Weights of a small multi-label audio tagger.
Model: 15.8M parameters, arch tc_resnet, norm groupnorm.
Rows from block 3, named by matrix and row number. Rows with one number belong to one channel. Each number is 50 + 12 x the weight over its row's rms, rounded and kept within 0 to 99. All counts start at 0. After the name is the row's rms in percent of the matrix's.
# convs0: first width-7 conv (model.blocks.3.convs.0.weight, 288x288x7), inputs 256-271, a 7 kernel for each
# convs1: second width-7 conv (model.blocks.3.convs.1.weight, 288x288x7, transposed), outputs 256-271, a 7 kernel for each
convs0.159 102:67 53 52 55 49 53 54 59 65 46 59 64 15 47 41 53 35 27 49 61 37 68 66 39 32 52 49 48 52 38 71 63 32 68 50 45 63 53 46 47 57 59 49 64 56 21 45 74 69 63 58 56 37 41 39 68 37 47 50 64 56 40 44 59 23 53 62 55 55 39 69 71 42 40 56 58 49 35 41 53 61 37 40 51 62 70 43 47 45 64 45 45 35 51 56 51 38 51 31 50 37 50 66 58 34 50 62 50 42 34 41 52
convs1.159 101:34 45 56 74 66 63 64 53 43 39 58 47 53 43 53 54 41 62 74 49 27 49 41 48 58 69 52 27 47 42 64 76 44 46 46 38 60 48 49 71 59 48 75 70 68 63 67 55 34 55 46 38 51 58 59 55 50 46 31 53 54 49 41 59 67 79 67 44 40 42 60 54 36 41 52 60 43 47 50 44 41 50 70 64 65 58 62 37 47 59 40 40 27 18 31 44 41 59 40 47 41 35 41 39 60 62 45 38 42 35 46 49
convs0.160 102:63 52 61 50 46 46 73 55 51 48 51 40 34 66 29 33 52 54 36 73 64 37 38 70 40 46 25 33 56 48 65 62 40 55 59 29 54 75 55 53 52 55 60 55 48 52 55 55 51 29 47 56 49 62 62 41 44 51 68 56 50 51 40 50 23 33 55 39 52 47 45 60 41 33 57 73 60 58 49 55 58 62 57 55 32 49 42 43 68 61 55 70 53 44 51 55 56 49 41 49 61 64 47 51 69 69 65 55 56 52 38 31
convs1.160 093:51 55 64 44 37 36 42 59 55 53 54 74 54 37 74 58 57 62 75 70 69 51 51 55 63 60 57 73 65 38 26 47 74 62 51 46 65 59 72 54 73 75 40 48 59 66 60 49 51 58 57 55 62 58 59 56 33 49 44 49 44 48 44 45 48 48 50 52 72 66 53 73 56 47 42 39 37 60 54 54 49 40 49 59 47 51 43 52 50 35 15 68 41 51 61 52 56 50 48 42 33 49 51 47 40 57 59 64 66 55 44 45
convs0.161 101:63 62 36 63 86 51 58 48 36 65 58 28 46 33 43 52 42 57 72 72 39 44 58 50 42 39 50 37 60 56 28 54 51 46 62 39 57 68 34 59 73 77 42 58 54 52 47 56 44 68 43 55 49 57 60 39 67 36 44 58 32 40 42 47 44 20 35 51 49 55 36 14 60 38 31 49 50 37 42 43 56 71 49 42 23 44 63 62 47 69 55 40 49 74 63 48 44 58 42 33 62 73 62 58 56 53 48 50 46 46 32 41
convs1.161 094:52 36 33 32 51 51 50 37 49 40 48 35 33 60 46 38 54 66 74 49 57 42 53 55 24 38 41 38 62 53 51 56 61 61 49 39 56 47 55 39 38 35 50 49 35 39 34 46 48 37 27 21 47 49 47 49 49 53 53 43 58 41 57 53 64 40 29 21 58 68 49 56 62 60 45 64 74 57 34 39 39 41 32 42 53 39 48 51 55 43 29 46 46 55 50 46 68 57 34 49 53 44 42 37 48 42 68 62 57 57 40 53
convs0.162 100:43 41 55 60 51 38 44 50 43 26 28 26 63 55 56 48 33 58 76 83 62 67 45 34 41 76 70 41 54 42 47 53 56 57 44 57 38 41 51 55 62 67 42 36 40 59 51 41 58 64 45 33 54 54 63 51 62 59 64 45 31 38 52 50 58 52 49 45 41 46 37 45 36 32 50 55 29 57 45 49 32 42 54 40 51 48 34 36 35 43 56 39 46 53 50 59 67 59 60 54 42 42 41 61 51 44 25 36 57 61 63 52
convs1.162 096:44 37 67 49 38 29 36 44 48 62 53 49 32 35 49 45 34 36 34 22 37 48 56 63 43 55 47 54 43 37 51 66 49 55 61 39 26 52 62 46 64 70 60 47 55 57 56 65 62 41 56 63 34 11 25 36 38 35 32 52 65 67 51 43 51 63 81 69 60 51 68 63 52 56 50 52 70 80 63 51 51 52 57 42 43 42 41 43 29 28 51 41 54 47 41 47 57 60 36 27 31 49 47 40 52 64 41 27 51 66 53 63
convs0.163 099:50 44 41 55 55 62 50 48 63 54 32 53 57 43 25 39 65 35 60 41 65 41 79 65 63 49 55 40 46 48 52 37 40 48 64 44 02 17 84 75 70 71 59 28 45 55 50 55 61 52 49 53 75 91 51 34 56 67 53 54 59 45 56 65 86 67 35 70 68 55 43 68 57 28 38 37 54 37 49 39 41 46 69 46 47 44 37 55 64 62 49 56 60 30 44 43 48 54 49 55 57 47 49 41 45 48 40 45 41 40 44 54
convs1.163 108:50 50 51 37 62 59 50 39 42 43 50 37 33 50 29 49 48 74 75 74 54 79 63 59 51 59 36 48 34 43 47 54 44 49 28 42 49 16 31 44 32 44 47 38 55 46 48 42 47 23 52 61 62 59 40 42 49 41 56 48 42 32 48 60 60 52 50 52 60 54 65 70 50 46 47 54 61 51 47 50 52 41 40 59 25 50 61 59 45 39 57 59 50 70 53 57 42 48 49 48 43 51 42 55 40 48 65 69 52 38 63 60
convs0.164 100:48 44 57 52 69 44 42 51 56 79 43 61 69 43 41 47 52 51 50 70 48 09 31 27 51 43 30 33 64 54 26 26 58 35 35 80 25 36 29 49 63 61 52 50 47 45 58 52 52 78 59 46 45 63 65 43 59 62 44 50 61 49 48 47 29 24 57 63 62 75 22 39 35 31 79 72 67 61 52 57 74 57 47 45 36 27 53 58 48 49 44 24 56 77 68 39 47 54 55 55 35 30 40 46 54 50 36 53 53 48 62 61
convs1.164 106:63 39 40 33 31 60 72 47 54 56 65 64 46 57 31 36 33 43 51 43 38 29 38 40 59 47 23 30 32 38 25 13 24 32 55 55 41 61 44 29 31 57 28 36 45 26 27 25 53 56 42 49 60 60 53 59 75 57 35 47 54 50 67 38 38 44 37 34 42 49 36 63 81 62 40 41 43 62 51 51 52 59 35 52 50 42 48 43 45 49 70 52 37 62 52 31 55 39 51 63 55 65 75 31 19 20 20 34 58 57 58 39
convs0.165 095:43 55 46 70 56 61 59 56 49 57 34 39 58 64 49 54 54 64 61 63 76 68 34 45 51 63 52 34 30 58 44 49 50 53 67 32 56 48 56 45 45 23 41 56 69 54 58 51 59 48 59 47 40 51 44 30 61 50 47 55 50 46 50 79 52 24 34 39 57 65 43 69 48 52 45 32 62 59 59 46 52 53 59 72 46 53 55 55 47 43 29 62 54 69 65 59 47 62 40 47 70 72 54 48 53 40 51 54 60 62 62 63
convs1.165 098:59 39 49 52 60 52 52 63 58 48 59 50 43 61 44 52 49 55 53 44 29 39 50 65 67 50 68 78 51 56 59 53 50 41 22 47 48 49 38 12 25 48 36 29 23 30 36 32 33 44 45 36 32 40 41 37 41 49 55 67 46 61 76 49 57 57 32 42 49 44 46 66 62 34 37 42 51 38 43 73 80 54 29 25 53 68 54 40 52 69 69 32 39 38 45 49 36 28 27 61 55 51 52 62 71 75 71 54 51 44 43 30
convs0.166 095:57 42 58 50 41 43 57 56 60 50 41 38 41 62 67 67 61 30 40 49 34 51 45 30 40 40 34 56 44 44 56 58 51 48 47 47 44 39 45 62 52 55 56 46 28 31 33 36 48 59 46 45 42 55 48 52 68 50 39 35 63 52 40 28 27 13 11 39 53 68 25 40 48 46 41 47 46 51 42 60 51 49 60 57 42 60 57 33 35 57 47 51 41 51 70 64 53 54 53 62 46 30 26 64 37 46 35 42 66 68 35 24
convs1.166 095:34 41 29 47 64 56 63 48 44 31 38 46 54 57 48 55 51 42 58 54 47 39 48 50 29 30 49 45 63 63 44 48 55 70 60 53 62 54 51 40 54 59 54 46 44 44 50 46 48 43 42 41 31 46 54 54 71 53 40 46 56 61 61 42 23 26 29 26 39 47 46 49 46 30 31 44 55 43 51 52 38 33 44 49 55 61 72 68 51 49 51 59 47 52 49 61 44 36 42 20 44 59 63 64 70 41 54 65 61 56 51 52
convs0.167 099:56 57 34 66 60 35 50 46 68 55 70 65 59 48 42 53 51 42 27 57 62 51 50 43 42 52 46 41 74 49 51 60 39 54 66 79 36 19 29 38 58 43 70 50 34 55 60 58 40 62 42 30 48 44 62 83 45 59 35 58 70 44 50 43 49 30 56 33 35 41 38 55 48 35 59 48 20 34 31 41 55 61 32 74 52 47 53 53 54 63 56 43 47 74 74 63 60 46 53 47 36 38 33 49 56 45 54 64 52 51 51 23
convs1.167 093:43 57 74 63 61 49 49 57 53 57 49 53 42 59 64 54 46 40 41 48 49 52 49 38 22 66 77 64 62 75 70 53 42 35 30 48 36 43 48 47 55 62 48 46 57 47 42 43 26 37 26 34 47 64 59 57 68 57 52 45 51 38 25 44 38 42 51 40 42 31 59 55 49 50 38 54 58 68 63 46 42 51 37 46 53 75 65 36 33 48 67 58 45 44 51 40 31 27 71 44 52 44 42 43 52 59 61 70 35 28 56 68
convs0.168 100:21 28 47 43 49 43 48 57 53 73 77 66 53 52 33 47 59 59 68 53 57 49 55 36 35 51 50 69 44 50 30 44 76 55 46 41 74 81 61 38 39 55 12 21 49 49 28 20 28 39 34 35 30 22 44 57 57 41 63 69 44 48 29 50 29 22 21 62 67 49 60 41 44 43 53 49 47 65 38 42 59 43 54 50 52 34 28 50 62 60 46 57 42 50 48 33 38 41 48 52 67 58 48 66 70 55 53 59 51 53 42 52
convs1.168 100:51 71 54 52 65 61 52 33 42 38 33 41 35 37 55 61 58 52 30 37 57 56 51 64 44 24 34 49 64 61 59 65 34 59 59 44 32 41 53 40 33 52 34 47 66 75 58 50 47 60 49 41 26 53 82 59 45 36 39 40 37 51 61 49 57 78 63 30 21 47 40 45 51 48 47 40 41 71 57 61 49 52 60 46 27 39 55 56 57 54 69 64 58 51 59 60 62 50 31 36 61 76 50 37 49 61 60 52 56 71 58 49
convs0.169 100:49 46 47 54 50 66 70 48 38 46 50 52 70 49 42 58 62 33 36 47 57 51 38 36 56 36 56 62 42 49 39 31 49 57 58 51 55 56 47 40 70 58 55 48 50 25 35 65 46 49 43 31 45 43 42 56 48 61 47 62 75 57 59 54 49 57 48 53 48 49 53 48 40 35 49 57 40 46 42 57 45 52 69 70 68 25 44 41 36 40 47 43 52 66 41 42 56 54 43 42 50 60 42 46 42 61 53 38 28 52 69 35
convs1.169 102:55 48 36 49 62 53 48 61 34 45 42 33 42 56 42 30 25 23 42 63 35 41 42 55 53 50 27 68 60 36 47 55 42 46 57 45 49 56 49 48 43 58 57 58 72 53 55 69 57 63 45 50 43 53 56 55 38 55 58 50 43 51 34 45 52 39 33 47 57 57 38 48 54 47 45 59 45 58 59 49 37 49 45 43 41 28 62 60 45 41 33 39 47 63 63 56 50 54 57 61 47 51 44 27 43 44 52 55 49 51 44 53
convs0.170 102:58 64 60 43 50 47 53 47 58 47 48 69 70 64 53 44 53 49 38 59 56 71 42 48 45 48 39 53 26 48 65 65 40 57 68 79 65 31 60 55 50 27 63 46 40 56 49 55 57 34 33 25 34 41 44 44 78 54 50 44 52 47 48 45 54 34 47 59 26 47 49 53 41 36 37 56 60 28 49 59 66 41 54 37 58 56 59 51 67 59 30 60 46 39 31 44 70 58 73 47 42 70 67 59 51 54 36 56 53 29 46 50
convs1.170 095:25 43 42 72 69 36 61 49 33 50 61 62 61 51 68 57 44 56 60 60 55 70 64 42 45 51 50 30 54 56 56 48 56 58 57 60 43 35 35 32 47 52 35 45 54 66 67 60 47 74 49 37 31 49 56 60 41 52 61 47 53 53 47 53 68 53 42 48 47 51 30 30 49 48 35 39 61 44 34 44 34 38 58 43 39 60 59 51 51 24 41 60 43 44 36 35 30 41 52 55 62 54 42 39 25 56 59 59 56 62 73 63
convs0.171 101:35 49 50 51 39 51 35 52 47 44 65 50 55 67 57 28 42 52 64 45 52 51 30 48 29 40 30 26 68 66 47 56 36 44 52 65 71 93 65 56 54 41 50 40 59 66 42 37 72 71 70 47 49 38 45 74 56 53 47 45 39 44 41 53 42 38 26 32 64 56 50 57 44 48 60 68 62 48 28 51 64 72 62 45 39 51 54 52 50 26 40 40 39 48 64 51 54 35 65 73 41 36 37 39 80 69 42 35 65 42 46 39
convs1.171 086:40 37 24 32 55 53 42 46 49 53 58 51 50 45 58 58 50 63 63 39 41 39 34 35 42 41 50 59 41 46 51 44 63 65 70 52 46 33 43 53 73 54 39 34 16 39 52 50 63 55 42 38 48 34 26 35 53 43 45 54 56 58 33 52 42 47 44 50 56 41 25 56 53 42 36 45 49 69 63 59 73 59 48 45 67 48 49 50 31 37 43 30 42 51 56 40 20 24 21 42 75 51 31 50 61 56 62 57 55 46 48 56
convs0.172 100:34 44 56 59 46 59 43 49 57 42 62 54 62 50 67 48 46 23 46 73 52 49 51 52 53 39 59 32 66 57 43 57 64 69 45 51 28 25 47 50 59 38 80 86 60 40 23 20 11 48 45 65 51 39 41 40 33 66 59 36 26 44 62 42 35 31 47 52 49 60 79 84 63 45 56 64 52 59 53 34 31 49 31 52 27 44 48 48 41 35 55 53 53 49 47 46 55 53 32 55 56 51 43 51 36 59 67 59 60 37 34 47
convs1.172 100:53 44 42 31 23 35 59 48 56 69 63 72 61 52 29 38 52 52 36 54 51 69 46 40 35 35 52 43 53 47 48 52 45 44 57 37 36 43 45 41 35 26 52 40 33 48 62 54 41 45 57 70 58 49 41 35 83 69 51 48 51 38 36 32 36 36 52 54 57 43 60 43 42 39 39 56 54 64 58 51 69 84 66 41 69 67 54 44 45 46 36 38 47 48 45 57 61 45 52 58 43 61 69 50 38 51 56 66 52 32 40 39
convs0.173 104:41 46 26 47 59 43 42 42 45 56 51 65 42 46 63 42 36 27 29 34 49 46 62 62 57 44 41 40 55 38 51 89 58 71 50 66 52 51 60 48 59 38 29 32 53 48 41 42 36 37 31 42 24 40 66 56 51 26 33 41 44 66 68 53 39 49 67 63 47 61 76 53 34 59 48 35 38 38 45 50 53 43 34 49 52 50 41 22 27 29 46 34 32 33 41 64 65 39 70 60 53 48 53 43 55 50 36 33 54 56 40 38
convs1.173 093:43 47 41 32 36 36 41 57 47 27 54 48 38 44 58 56 56 59 64 68 55 40 38 55 54 58 62 46 49 57 66 73 63 34 40 56 55 63 54 59 34 14 41 33 56 51 66 55 41 94 72 44 41 63 57 64 31 52 47 50 48 59 80 42 47 56 54 51 65 61 40 34 50 48 43 47 54 56 51 57 50 47 61 67 46 51 31 45 72 65 42 47 44 40 46 46 46 53 63 47 49 53 47 49 46 35 51 54 52 55 55 55
convs0.174 104:58 51 49 51 37 38 39 49 44 40 56 61 54 47 52 64 58 51 41 49 66 15 25 34 78 40 73 57 42 55 52 54 53 47 38 30 47 46 44 57 46 76 39 52 50 47 60 42 31 48 51 34 33 48 56 44 51 35 47 67 33 31 42 52 28 51 44 52 52 51 55 53 36 55 62 67 49 59 55 56 67 57 59 50 57 55 49 18 46 51 25 60 51 54 50 47 39 37 48 49 48 46 53 65 55 75 46 36 47 48 43 58
convs1.174 092:33 53 45 45 62 77 46 49 54 60 51 46 36 45 46 37 48 63 77 60 67 76 47 74 64 54 34 42 26 40 36 40 52 46 51 26 26 41 41 70 55 64 41 45 48 45 51 38 23 43 45 65 36 39 52 50 50 51 62 84 67 57 65 43 53 49 48 45 54 53 58 63 51 39 40 30 41 47 67 69 26 34 49 47 54 32 22 30 32 36 54 58 64 68 52 37 46 74 48 58 48 34 63 54 52 43 55 70 70 64 47 28
convs0.175 100:41 39 56 54 37 45 46 59 53 57 50 65 56 59 40 56 45 30 12 23 43 50 47 44 58 23 45 40 63 52 42 28 36 48 85 35 41 29 66 64 63 45 61 49 53 47 45 41 55 36 40 45 51 53 54 49 56 70 59 57 54 32 47 41 62 40 25 31 47 60 27 30 23 27 40 54 68 41 54 56 48 44 59 79 50 60 61 55 28 58 50 39 46 47 51 50 62 71 54 50 54 24 33 38 59 49 50 42 49 48 45 54
convs1.175 099:48 44 40 58 61 39 55 49 46 40 48 53 50 42 43 32 27 41 35 23 44 39 30 39 44 48 62 49 46 49 42 60 71 62 40 52 49 81 77 51 43 55 52 27 37 49 51 57 55 40 44 54 52 64 63 52 35 41 42 30 46 59 44 53 52 49 42 48 46 51 61 60 54 32 50 49 33 48 50 43 46 68 60 51 81 54 35 46 59 39 53 56 56 44 45 53 67 67 55 62 47 36 46 34 29 47 67 72 55 39 39 35
convs0.176 099:59 67 56 69 49 41 47 47 52 42 38 40 49 48 61 46 37 47 54 65 67 57 99 66 52 41 44 31 49 51 49 60 63 57 48 45 41 53 47 18 44 32 71 41 57 71 43 50 63 49 49 45 52 39 42 33 39 54 34 26 50 66 71 57 48 53 65 54 48 53 38 53 59 41 30 41 40 48 43 36 63 57 56 50 63 99 67 41 57 44 50 47 33 46 54 39 51 54 44 44 54 35 61 43 40 51 67 52 44 59 62 42
convs1.176 100:55 44 59 62 41 54 58 51 56 49 39 46 46 54 29 34 53 50 33 27 43 35 29 17 16 97 77 80 37 44 36 49 65 40 51 58 33 52 58 57 34 42 62 48 59 55 42 56 59 48 42 38 73 56 42 28 49 34 47 39 49 52 35 48 38 45 43 43 49 53 49 54 64 60 46 66 72 60 39 56 53 38 50 47 41 59 71 49 61 59 55 68 58 50 30 40 38 68 59 65 41 75 66 62 47 48 28 39 73 67 57 52
convs0.177 103:59 55 46 43 41 59 45 75 37 52 62 64 45 39 54 55 39 47 73 65 38 49 74 81 75 46 54 61 53 56 57 47 51 59 52 67 58 52 61 63 73 74 50 48 57 40 38 48 56 42 50 62 56 46 45 48 41 35 38 40 42 54 54 57 44 43 65 48 37 54 68 49 53 68 64 35 31 34 38 44 64 55 34 34 30 46 66 50 41 45 30 66 53 67 70 63 63 47 69 41 41 48 34 71 79 41 29 33 41 46 28 39
convs1.177 088:69 50 57 53 48 42 51 30 41 33 40 46 54 59 53 50 56 45 49 41 59 50 52 49 42 51 47 50 30 47 48 47 50 39 40 47 42 46 48 38 38 48 58 51 50 54 70 54 33 31 54 62 62 59 50 72 60 33 31 48 49 55 59 56 60 53 55 61 56 57 46 49 43 42 58 51 42 51 37 51 55 46 43 30 48 43 37 56 68 74 47 53 48 20 35 47 52 49 63 69 46 62 62 41 35 81 68 55 54 60 61 72
convs0.178 098:43 43 34 40 45 52 64 33 61 78 47 63 46 45 43 60 58 48 56 35 52 59 55 29 64 61 56 54 64 38 33 32 29 52 49 49 55 64 44 47 31 41 47 32 33 30 52 36 61 49 44 47 63 27 46 42 46 45 50 46 62 38 64 64 37 31 42 46 62 66 47 56 61 41 41 45 52 46 44 60 69 55 60 44 58 70 58 58 43 39 58 37 40 46 46 40 44 53 66 46 38 48 62 46 50 56 33 52 62 52 49 64
convs1.178 104:64 45 43 47 49 65 46 59 59 58 45 37 66 55 55 44 48 60 54 45 43 53 60 40 38 51 56 69 73 67 56 18 07 19 38 72 57 45 44 52 45 39 68 67 59 41 22 27 57 45 58 60 55 52 40 45 50 55 59 49 39 44 42 66 54 44 30 20 34 45 31 37 36 56 61 58 65 56 41 44 49 65 63 51 57 61 75 55 60 49 50 58 35 35 53 49 53 44 38 50 59 57 33 41 31 42 66 58 53 37 35 41
convs0.179 098:40 50 56 74 45 52 54 53 53 58 63 39 56 60 62 62 62 58 62 60 41 32 49 37 36 43 59 63 42 56 39 43 64 58 42 43 49 28 54 49 54 41 52 33 34 47 44 48 45 63 51 44 32 30 50 53 51 57 41 46 60 49 57 53 49 50 50 54 39 43 45 40 41 36 34 45 52 48 66 63 49 47 45 46 41 51 30 47 43 25 55 44 44 34 53 52 42 43 64 46 36 35 56 55 59 39 56 45 48 62 57 82
convs1.179 102:65 65 49 41 32 45 68 20 34 51 41 51 59 48 52 51 46 48 64 58 60 56 39 39 65 65 40 55 43 29 51 67 55 52 56 40 41 39 42 41 42 56 36 55 59 37 28 54 50 51 61 51 61 72 68 58 37 53 47 38 45 30 63 34 29 40 57 52 54 68 67 55 36 28 41 51 50 49 61 54 34 52 52 68 24 34 46 64 50 54 41 46 57 43 40 31 47 54 51 69 51 60 60 55 65 22 55 49 42 40 30 42
convs0.180 099:62 54 62 55 38 27 48 52 36 36 76 68 26 37 50 50 56 67 38 40 81 42 57 52 56 54 49 68 48 50 37 45 51 51 46 34 47 45 76 47 50 70 42 43 69 80 30 41 53 59 68 61 44 53 48 70 48 58 56 39 65 48 37 65 53 60 66 53 51 52 51 77 71 44 31 39 46 59 64 65 48 69 33 24 51 36 28 64 76 31 44 39 45 56 49 59 59 53 66 55 58 57 39 50 71 50 44 32 33 38 40 32
convs1.180 100:46 49 49 60 35 49 68 49 50 74 76 81 39 45 39 35 41 45 44 51 55 49 61 41 36 34 38 53 54 55 42 48 44 50 45 36 46 39 40 54 41 48 33 41 46 59 63 46 74 53 34 28 38 53 61 59 60 63 64 75 70 63 74 56 57 33 53 59 48 44 57 61 46 45 48 44 49 61 53 58 62 77 40 45 54 51 58 59 61 39 31 56 69 57 49 58 89 56 55 51 43 50 38 43 46 38 42 59 59 59 48 56
convs0.181 101:45 46 56 52 46 57 52 50 54 36 56 38 22 54 43 29 46 43 46 53 41 47 61 52 78 63 62 50 42 39 35 51 55 35 39 61 50 60 52 39 41 31 50 56 44 47 54 57 65 59 54 34 36 48 52 38 63 37 38 43 32 41 52 60 38 43 45 54 51 43 41 56 54 76 73 43 05 57 36 47 69 51 43 49 49 67 64 46 33 44 34 47 44 58 56 46 42 47 59 52 56 47 47 57 53 56 58 60 46 39 43 49
convs1.181 098:46 21 26 48 53 52 41 65 59 46 37 41 38 36 79 57 55 65 40 24 21 45 51 59 43 46 46 50 53 48 39 51 60 47 52 56 51 39 36 39 33 38 72 67 64 58 44 48 35 51 43 61 56 42 29 47 63 45 53 73 86 88 48 38 43 46 59 60 64 61 47 50 45 34 41 40 36 57 60 60 62 60 57 42 45 45 46 45 52 68 73 53 46 58 63 72 92 92 43 50 56 30 32 37 49 52 54 64 61 49 32 41
convs0.182 102:30 38 36 43 60 54 44 33 51 37 49 42 62 59 66 69 53 44 41 57 41 43 48 44 47 34 51 60 54 63 44 56 57 55 34 27 60 54 48 34 58 54 53 68 63 55 57 49 66 54 50 40 38 56 62 51 56 37 45 50 51 56 48 69 57 57 55 44 41 57 65 76 53 45 46 60 39 70 57 59 50 49 32 26 63 79 61 27 56 63 60 40 49 35 42 44 61 59 55 49 60 58 61 46 50 32 26 43 48 61 67 63
convs1.182 091:74 48 37 40 49 54 55 43 42 58 49 59 53 38 39 58 51 50 51 55 56 55 46 48 72 73 51 51 92 52 43 32 39 35 45 54 61 59 56 53 44 51 39 60 54 54 46 39 42 52 42 46 42 35 50 55 61 64 62 42 40 38 43 44 59 63 60 59 61 32 71 50 49 50 42 55 51 37 52 57 74 57 66 56 43 55 66 70 38 48 55 54 42 38 34 42 37 43 64 55 60 67 65 58 61 51 71 73 69 55 46 44
convs0.183 102:53 60 46 43 40 54 47 55 75 73 48 39 70 38 32 43 56 37 45 43 54 34 45 53 61 46 43 49 73 57 28 56 66 44 63 85 49 24 52 38 34 40 24 35 36 33 51 59 68 62 55 55 37 33 47 61 53 56 43 34 45 55 50 43 29 56 60 56 54 55 38 49 60 44 38 34 54 55 66 43 40 54 58 36 66 57 53 44 48 50 50 76 95 54 55 51 47 50 46 25 47 45 58 60 81 43 60 61 64 41 44 47
convs1.183 098:41 30 51 46 58 45 50 41 60 62 42 45 63 78 51 67 57 61 35 38 44 41 40 50 54 48 53 54 58 64 41 26 34 45 59 61 54 63 35 38 53 51 66 56 39 63 54 51 53 59 49 48 54 61 64 71 52 45 45 57 52 56 55 51 40 39 37 18 31 46 55 57 56 50 50 59 62 59 43 33 10 37 41 33 40 45 46 54 67 57 51 56 56 32 40 38 64 69 69 49 39 52 48 48 57 38 46 41 33 44 45 40
convs0.184 101:51 35 46 72 57 50 46 51 58 48 43 35 35 46 55 55 69 43 37 47 56 49 44 53 58 73 42 43 58 30 43 41 48 56 69 57 47 37 53 28 25 46 48 54 45 67 55 52 62 50 54 55 47 43 40 45 61 37 41 59 44 53 70 28 45 82 64 20 41 48 56 34 31 63 27 38 55 34 53 69 47 41 46 50 70 47 26 49 62 38 56 53 55 47 58 44 55 63 33 65 53 38 55 37 53 54 40 39 46 55 49 42
convs1.184 099:78 62 45 61 62 62 52 46 59 52 53 30 46 46 59 52 58 45 51 56 60 62 63 61 67 42 55 77 58 43 34 46 57 55 56 44 39 26 36 55 69 41 64 47 54 52 52 53 56 41 40 43 57 57 40 38 39 31 37 57 55 58 46 56 58 52 51 64 46 41 48 45 55 64 71 53 48 49 48 53 65 56 50 51 30 52 49 47 32 51 59 32 47 52 43 42 38 37 45 46 48 62 71 64 55 45 34 41 41 35 54 45
convs0.185 099:67 47 56 31 34 39 39 54 58 62 50 27 44 30 63 44 40 57 60 45 48 60 59 53 56 65 55 75 57 53 34 31 21 44 39 52 35 47 53 53 60 28 58 53 51 49 50 33 33 56 56 51 48 52 63 60 45 45 21 53 55 59 57 50 33 40 41 60 66 57 63 47 48 76 51 47 55 47 71 65 55 51 39 39 46 50 59 45 46 66 72 46 42 44 55 43 41 46 48 45 54 57 60 48 44 58 55 62 45 44 52 46
convs1.185 100:42 39 47 43 57 40 42 54 57 40 46 47 50 51 72 87 67 46 33 51 55 43 49 40 32 20 37 58 52 51 40 31 34 58 71 46 24 42 39 46 62 47 65 62 54 41 60 70 61 49 48 48 56 60 52 59 46 56 35 51 43 49 53 52 41 34 60 58 49 36 55 46 43 52 52 57 52 58 64 46 37 63 88 94 52 52 53 42 17 32 57 41 55 58 45 42 26 20 49 35 39 57 58 33 41 59 59 54 28 26 30 37
convs0.186 101:67 45 69 40 42 59 44 45 67 46 42 29 57 54 52 62 53 31 43 45 55 37 27 04 35 47 61 64 45 36 42 61 69 23 47 70 64 74 68 56 54 43 29 35 53 88 60 41 47 43 43 38 42 55 51 27 58 46 50 44 36 58 53 48 33 61 50 14 44 32 66 50 38 48 30 43 52 59 37 47 47 66 52 40 45 43 42 53 35 39 33 34 28 58 57 51 60 44 47 60 34 38 62 56 53 65 57 54 42 60 49 25
convs1.186 094:33 35 24 45 54 43 54 46 39 25 41 71 70 44 67 49 50 73 63 49 38 55 43 56 40 30 33 50 41 43 64 61 52 47 48 39 43 51 66 55 46 43 39 49 53 51 43 51 48 33 36 40 42 54 58 49 53 64 55 55 66 72 55 52 42 44 52 58 49 32 53 43 38 47 49 52 57 62 43 43 58 65 59 52 71 52 47 56 74 63 64 49 48 58 44 42 59 52 35 54 51 57 56 55 61 75 60 65 56 46 60 39
convs0.187 097:48 40 47 41 42 43 60 51 53 34 56 51 45 28 44 42 28 25 38 63 53 83 68 50 52 40 49 50 62 60 47 36 59 60 53 33 41 49 52 51 51 35 39 57 71 53 55 46 35 55 55 66 49 49 43 43 56 65 39 34 56 63 47 29 23 41 49 36 27 49 42 31 36 38 66 74 66 48 31 42 46 49 67 76 47 23 32 55 44 45 30 49 46 60 62 47 40 46 57 72 45 35 51 56 44 42 70 84 66 53 43 38
convs1.187 104:54 61 51 48 46 41 31 61 48 51 41 47 48 50 60 48 59 69 76 59 85 31 35 32 45 83 86 47 48 44 33 53 83 72 54 45 48 42 43 39 49 60 40 53 58 60 44 42 38 70 52 38 49 60 42 39 39 44 52 60 68 48 46 44 70 54 48 30 32 47 49 53 54 67 58 37 43 41 31 50 45 38 18 20 58 47 35 45 44 45 51 61 56 49 39 40 51 56 40 36 43 58 55 61 59 37 41 54 62 65 59 53
convs0.188 103:39 48 55 54 67 66 51 48 52 47 46 66 89 40 60 48 43 43 66 61 34 14 49 43 39 51 63 52 64 44 70 56 53 57 60 48 54 39 56 35 39 47 56 34 33 50 53 35 50 60 62 60 48 44 51 51 62 53 43 30 31 65 54 44 49 49 32 51 50 67 62 67 59 64 67 61 43 56 35 35 67 54 45 74 71 66 60 55 60 65 48 45 53 43 48 49 36 30 73 59 57 46 57 71 36 56 33 45 57 38 35 45
convs1.188 093:51 39 42 20 47 52 50 43 54 54 52 63 49 31 53 52 37 34 39 51 61 58 42 52 54 58 52 38 32 48 53 64 59 49 47 55 38 53 56 56 45 46 47 40 33 35 32 52 46 39 41 47 63 78 63 48 47 37 32 33 57 40 29 53 59 39 61 36 37 57 63 38 45 60 54 43 44 77 53 55 52 43 43 51 31 46 54 49 44 45 62 54 40 38 45 51 21 26 38 71 42 43 50 45 57 36 37 40 39 44 44 55
convs0.189 099:42 42 54 62 52 47 54 45 45 40 35 48 31 37 42 18 42 62 30 43 53 55 82 42 54 41 30 72 17 57 88 23 48 46 44 39 23 34 74 60 40 63 37 11 59 72 43 67 55 33 47 42 52 62 49 61 48 37 44 44 56 49 46 19 60 60 27 40 62 40 50 55 58 66 34 44 64 48 48 62 50 53 59 43 58 53 35 67 59 52 47 47 53 61 39 42 45 44 43 48 44 37 49 53 59 41 50 67 51 37 58 52
convs1.189 100:41 56 78 70 55 56 77 68 55 63 69 75 65 45 54 36 54 56 54 70 52 40 65 74 76 62 81 62 66 59 53 54 42 43 29 37 39 54 56 51 39 48 43 58 53 67 48 52 45 37 29 38 49 56 42 37 49 53 38 43 45 41 40 46 38 44 62 54 55 56 32 25 37 40 43 54 52 35 64 53 40 52 36 23 48 57 57 63 41 39 53 62 47 47 56 37 35 29 62 38 27 36 40 40 53 39 50 49 49 21 36 56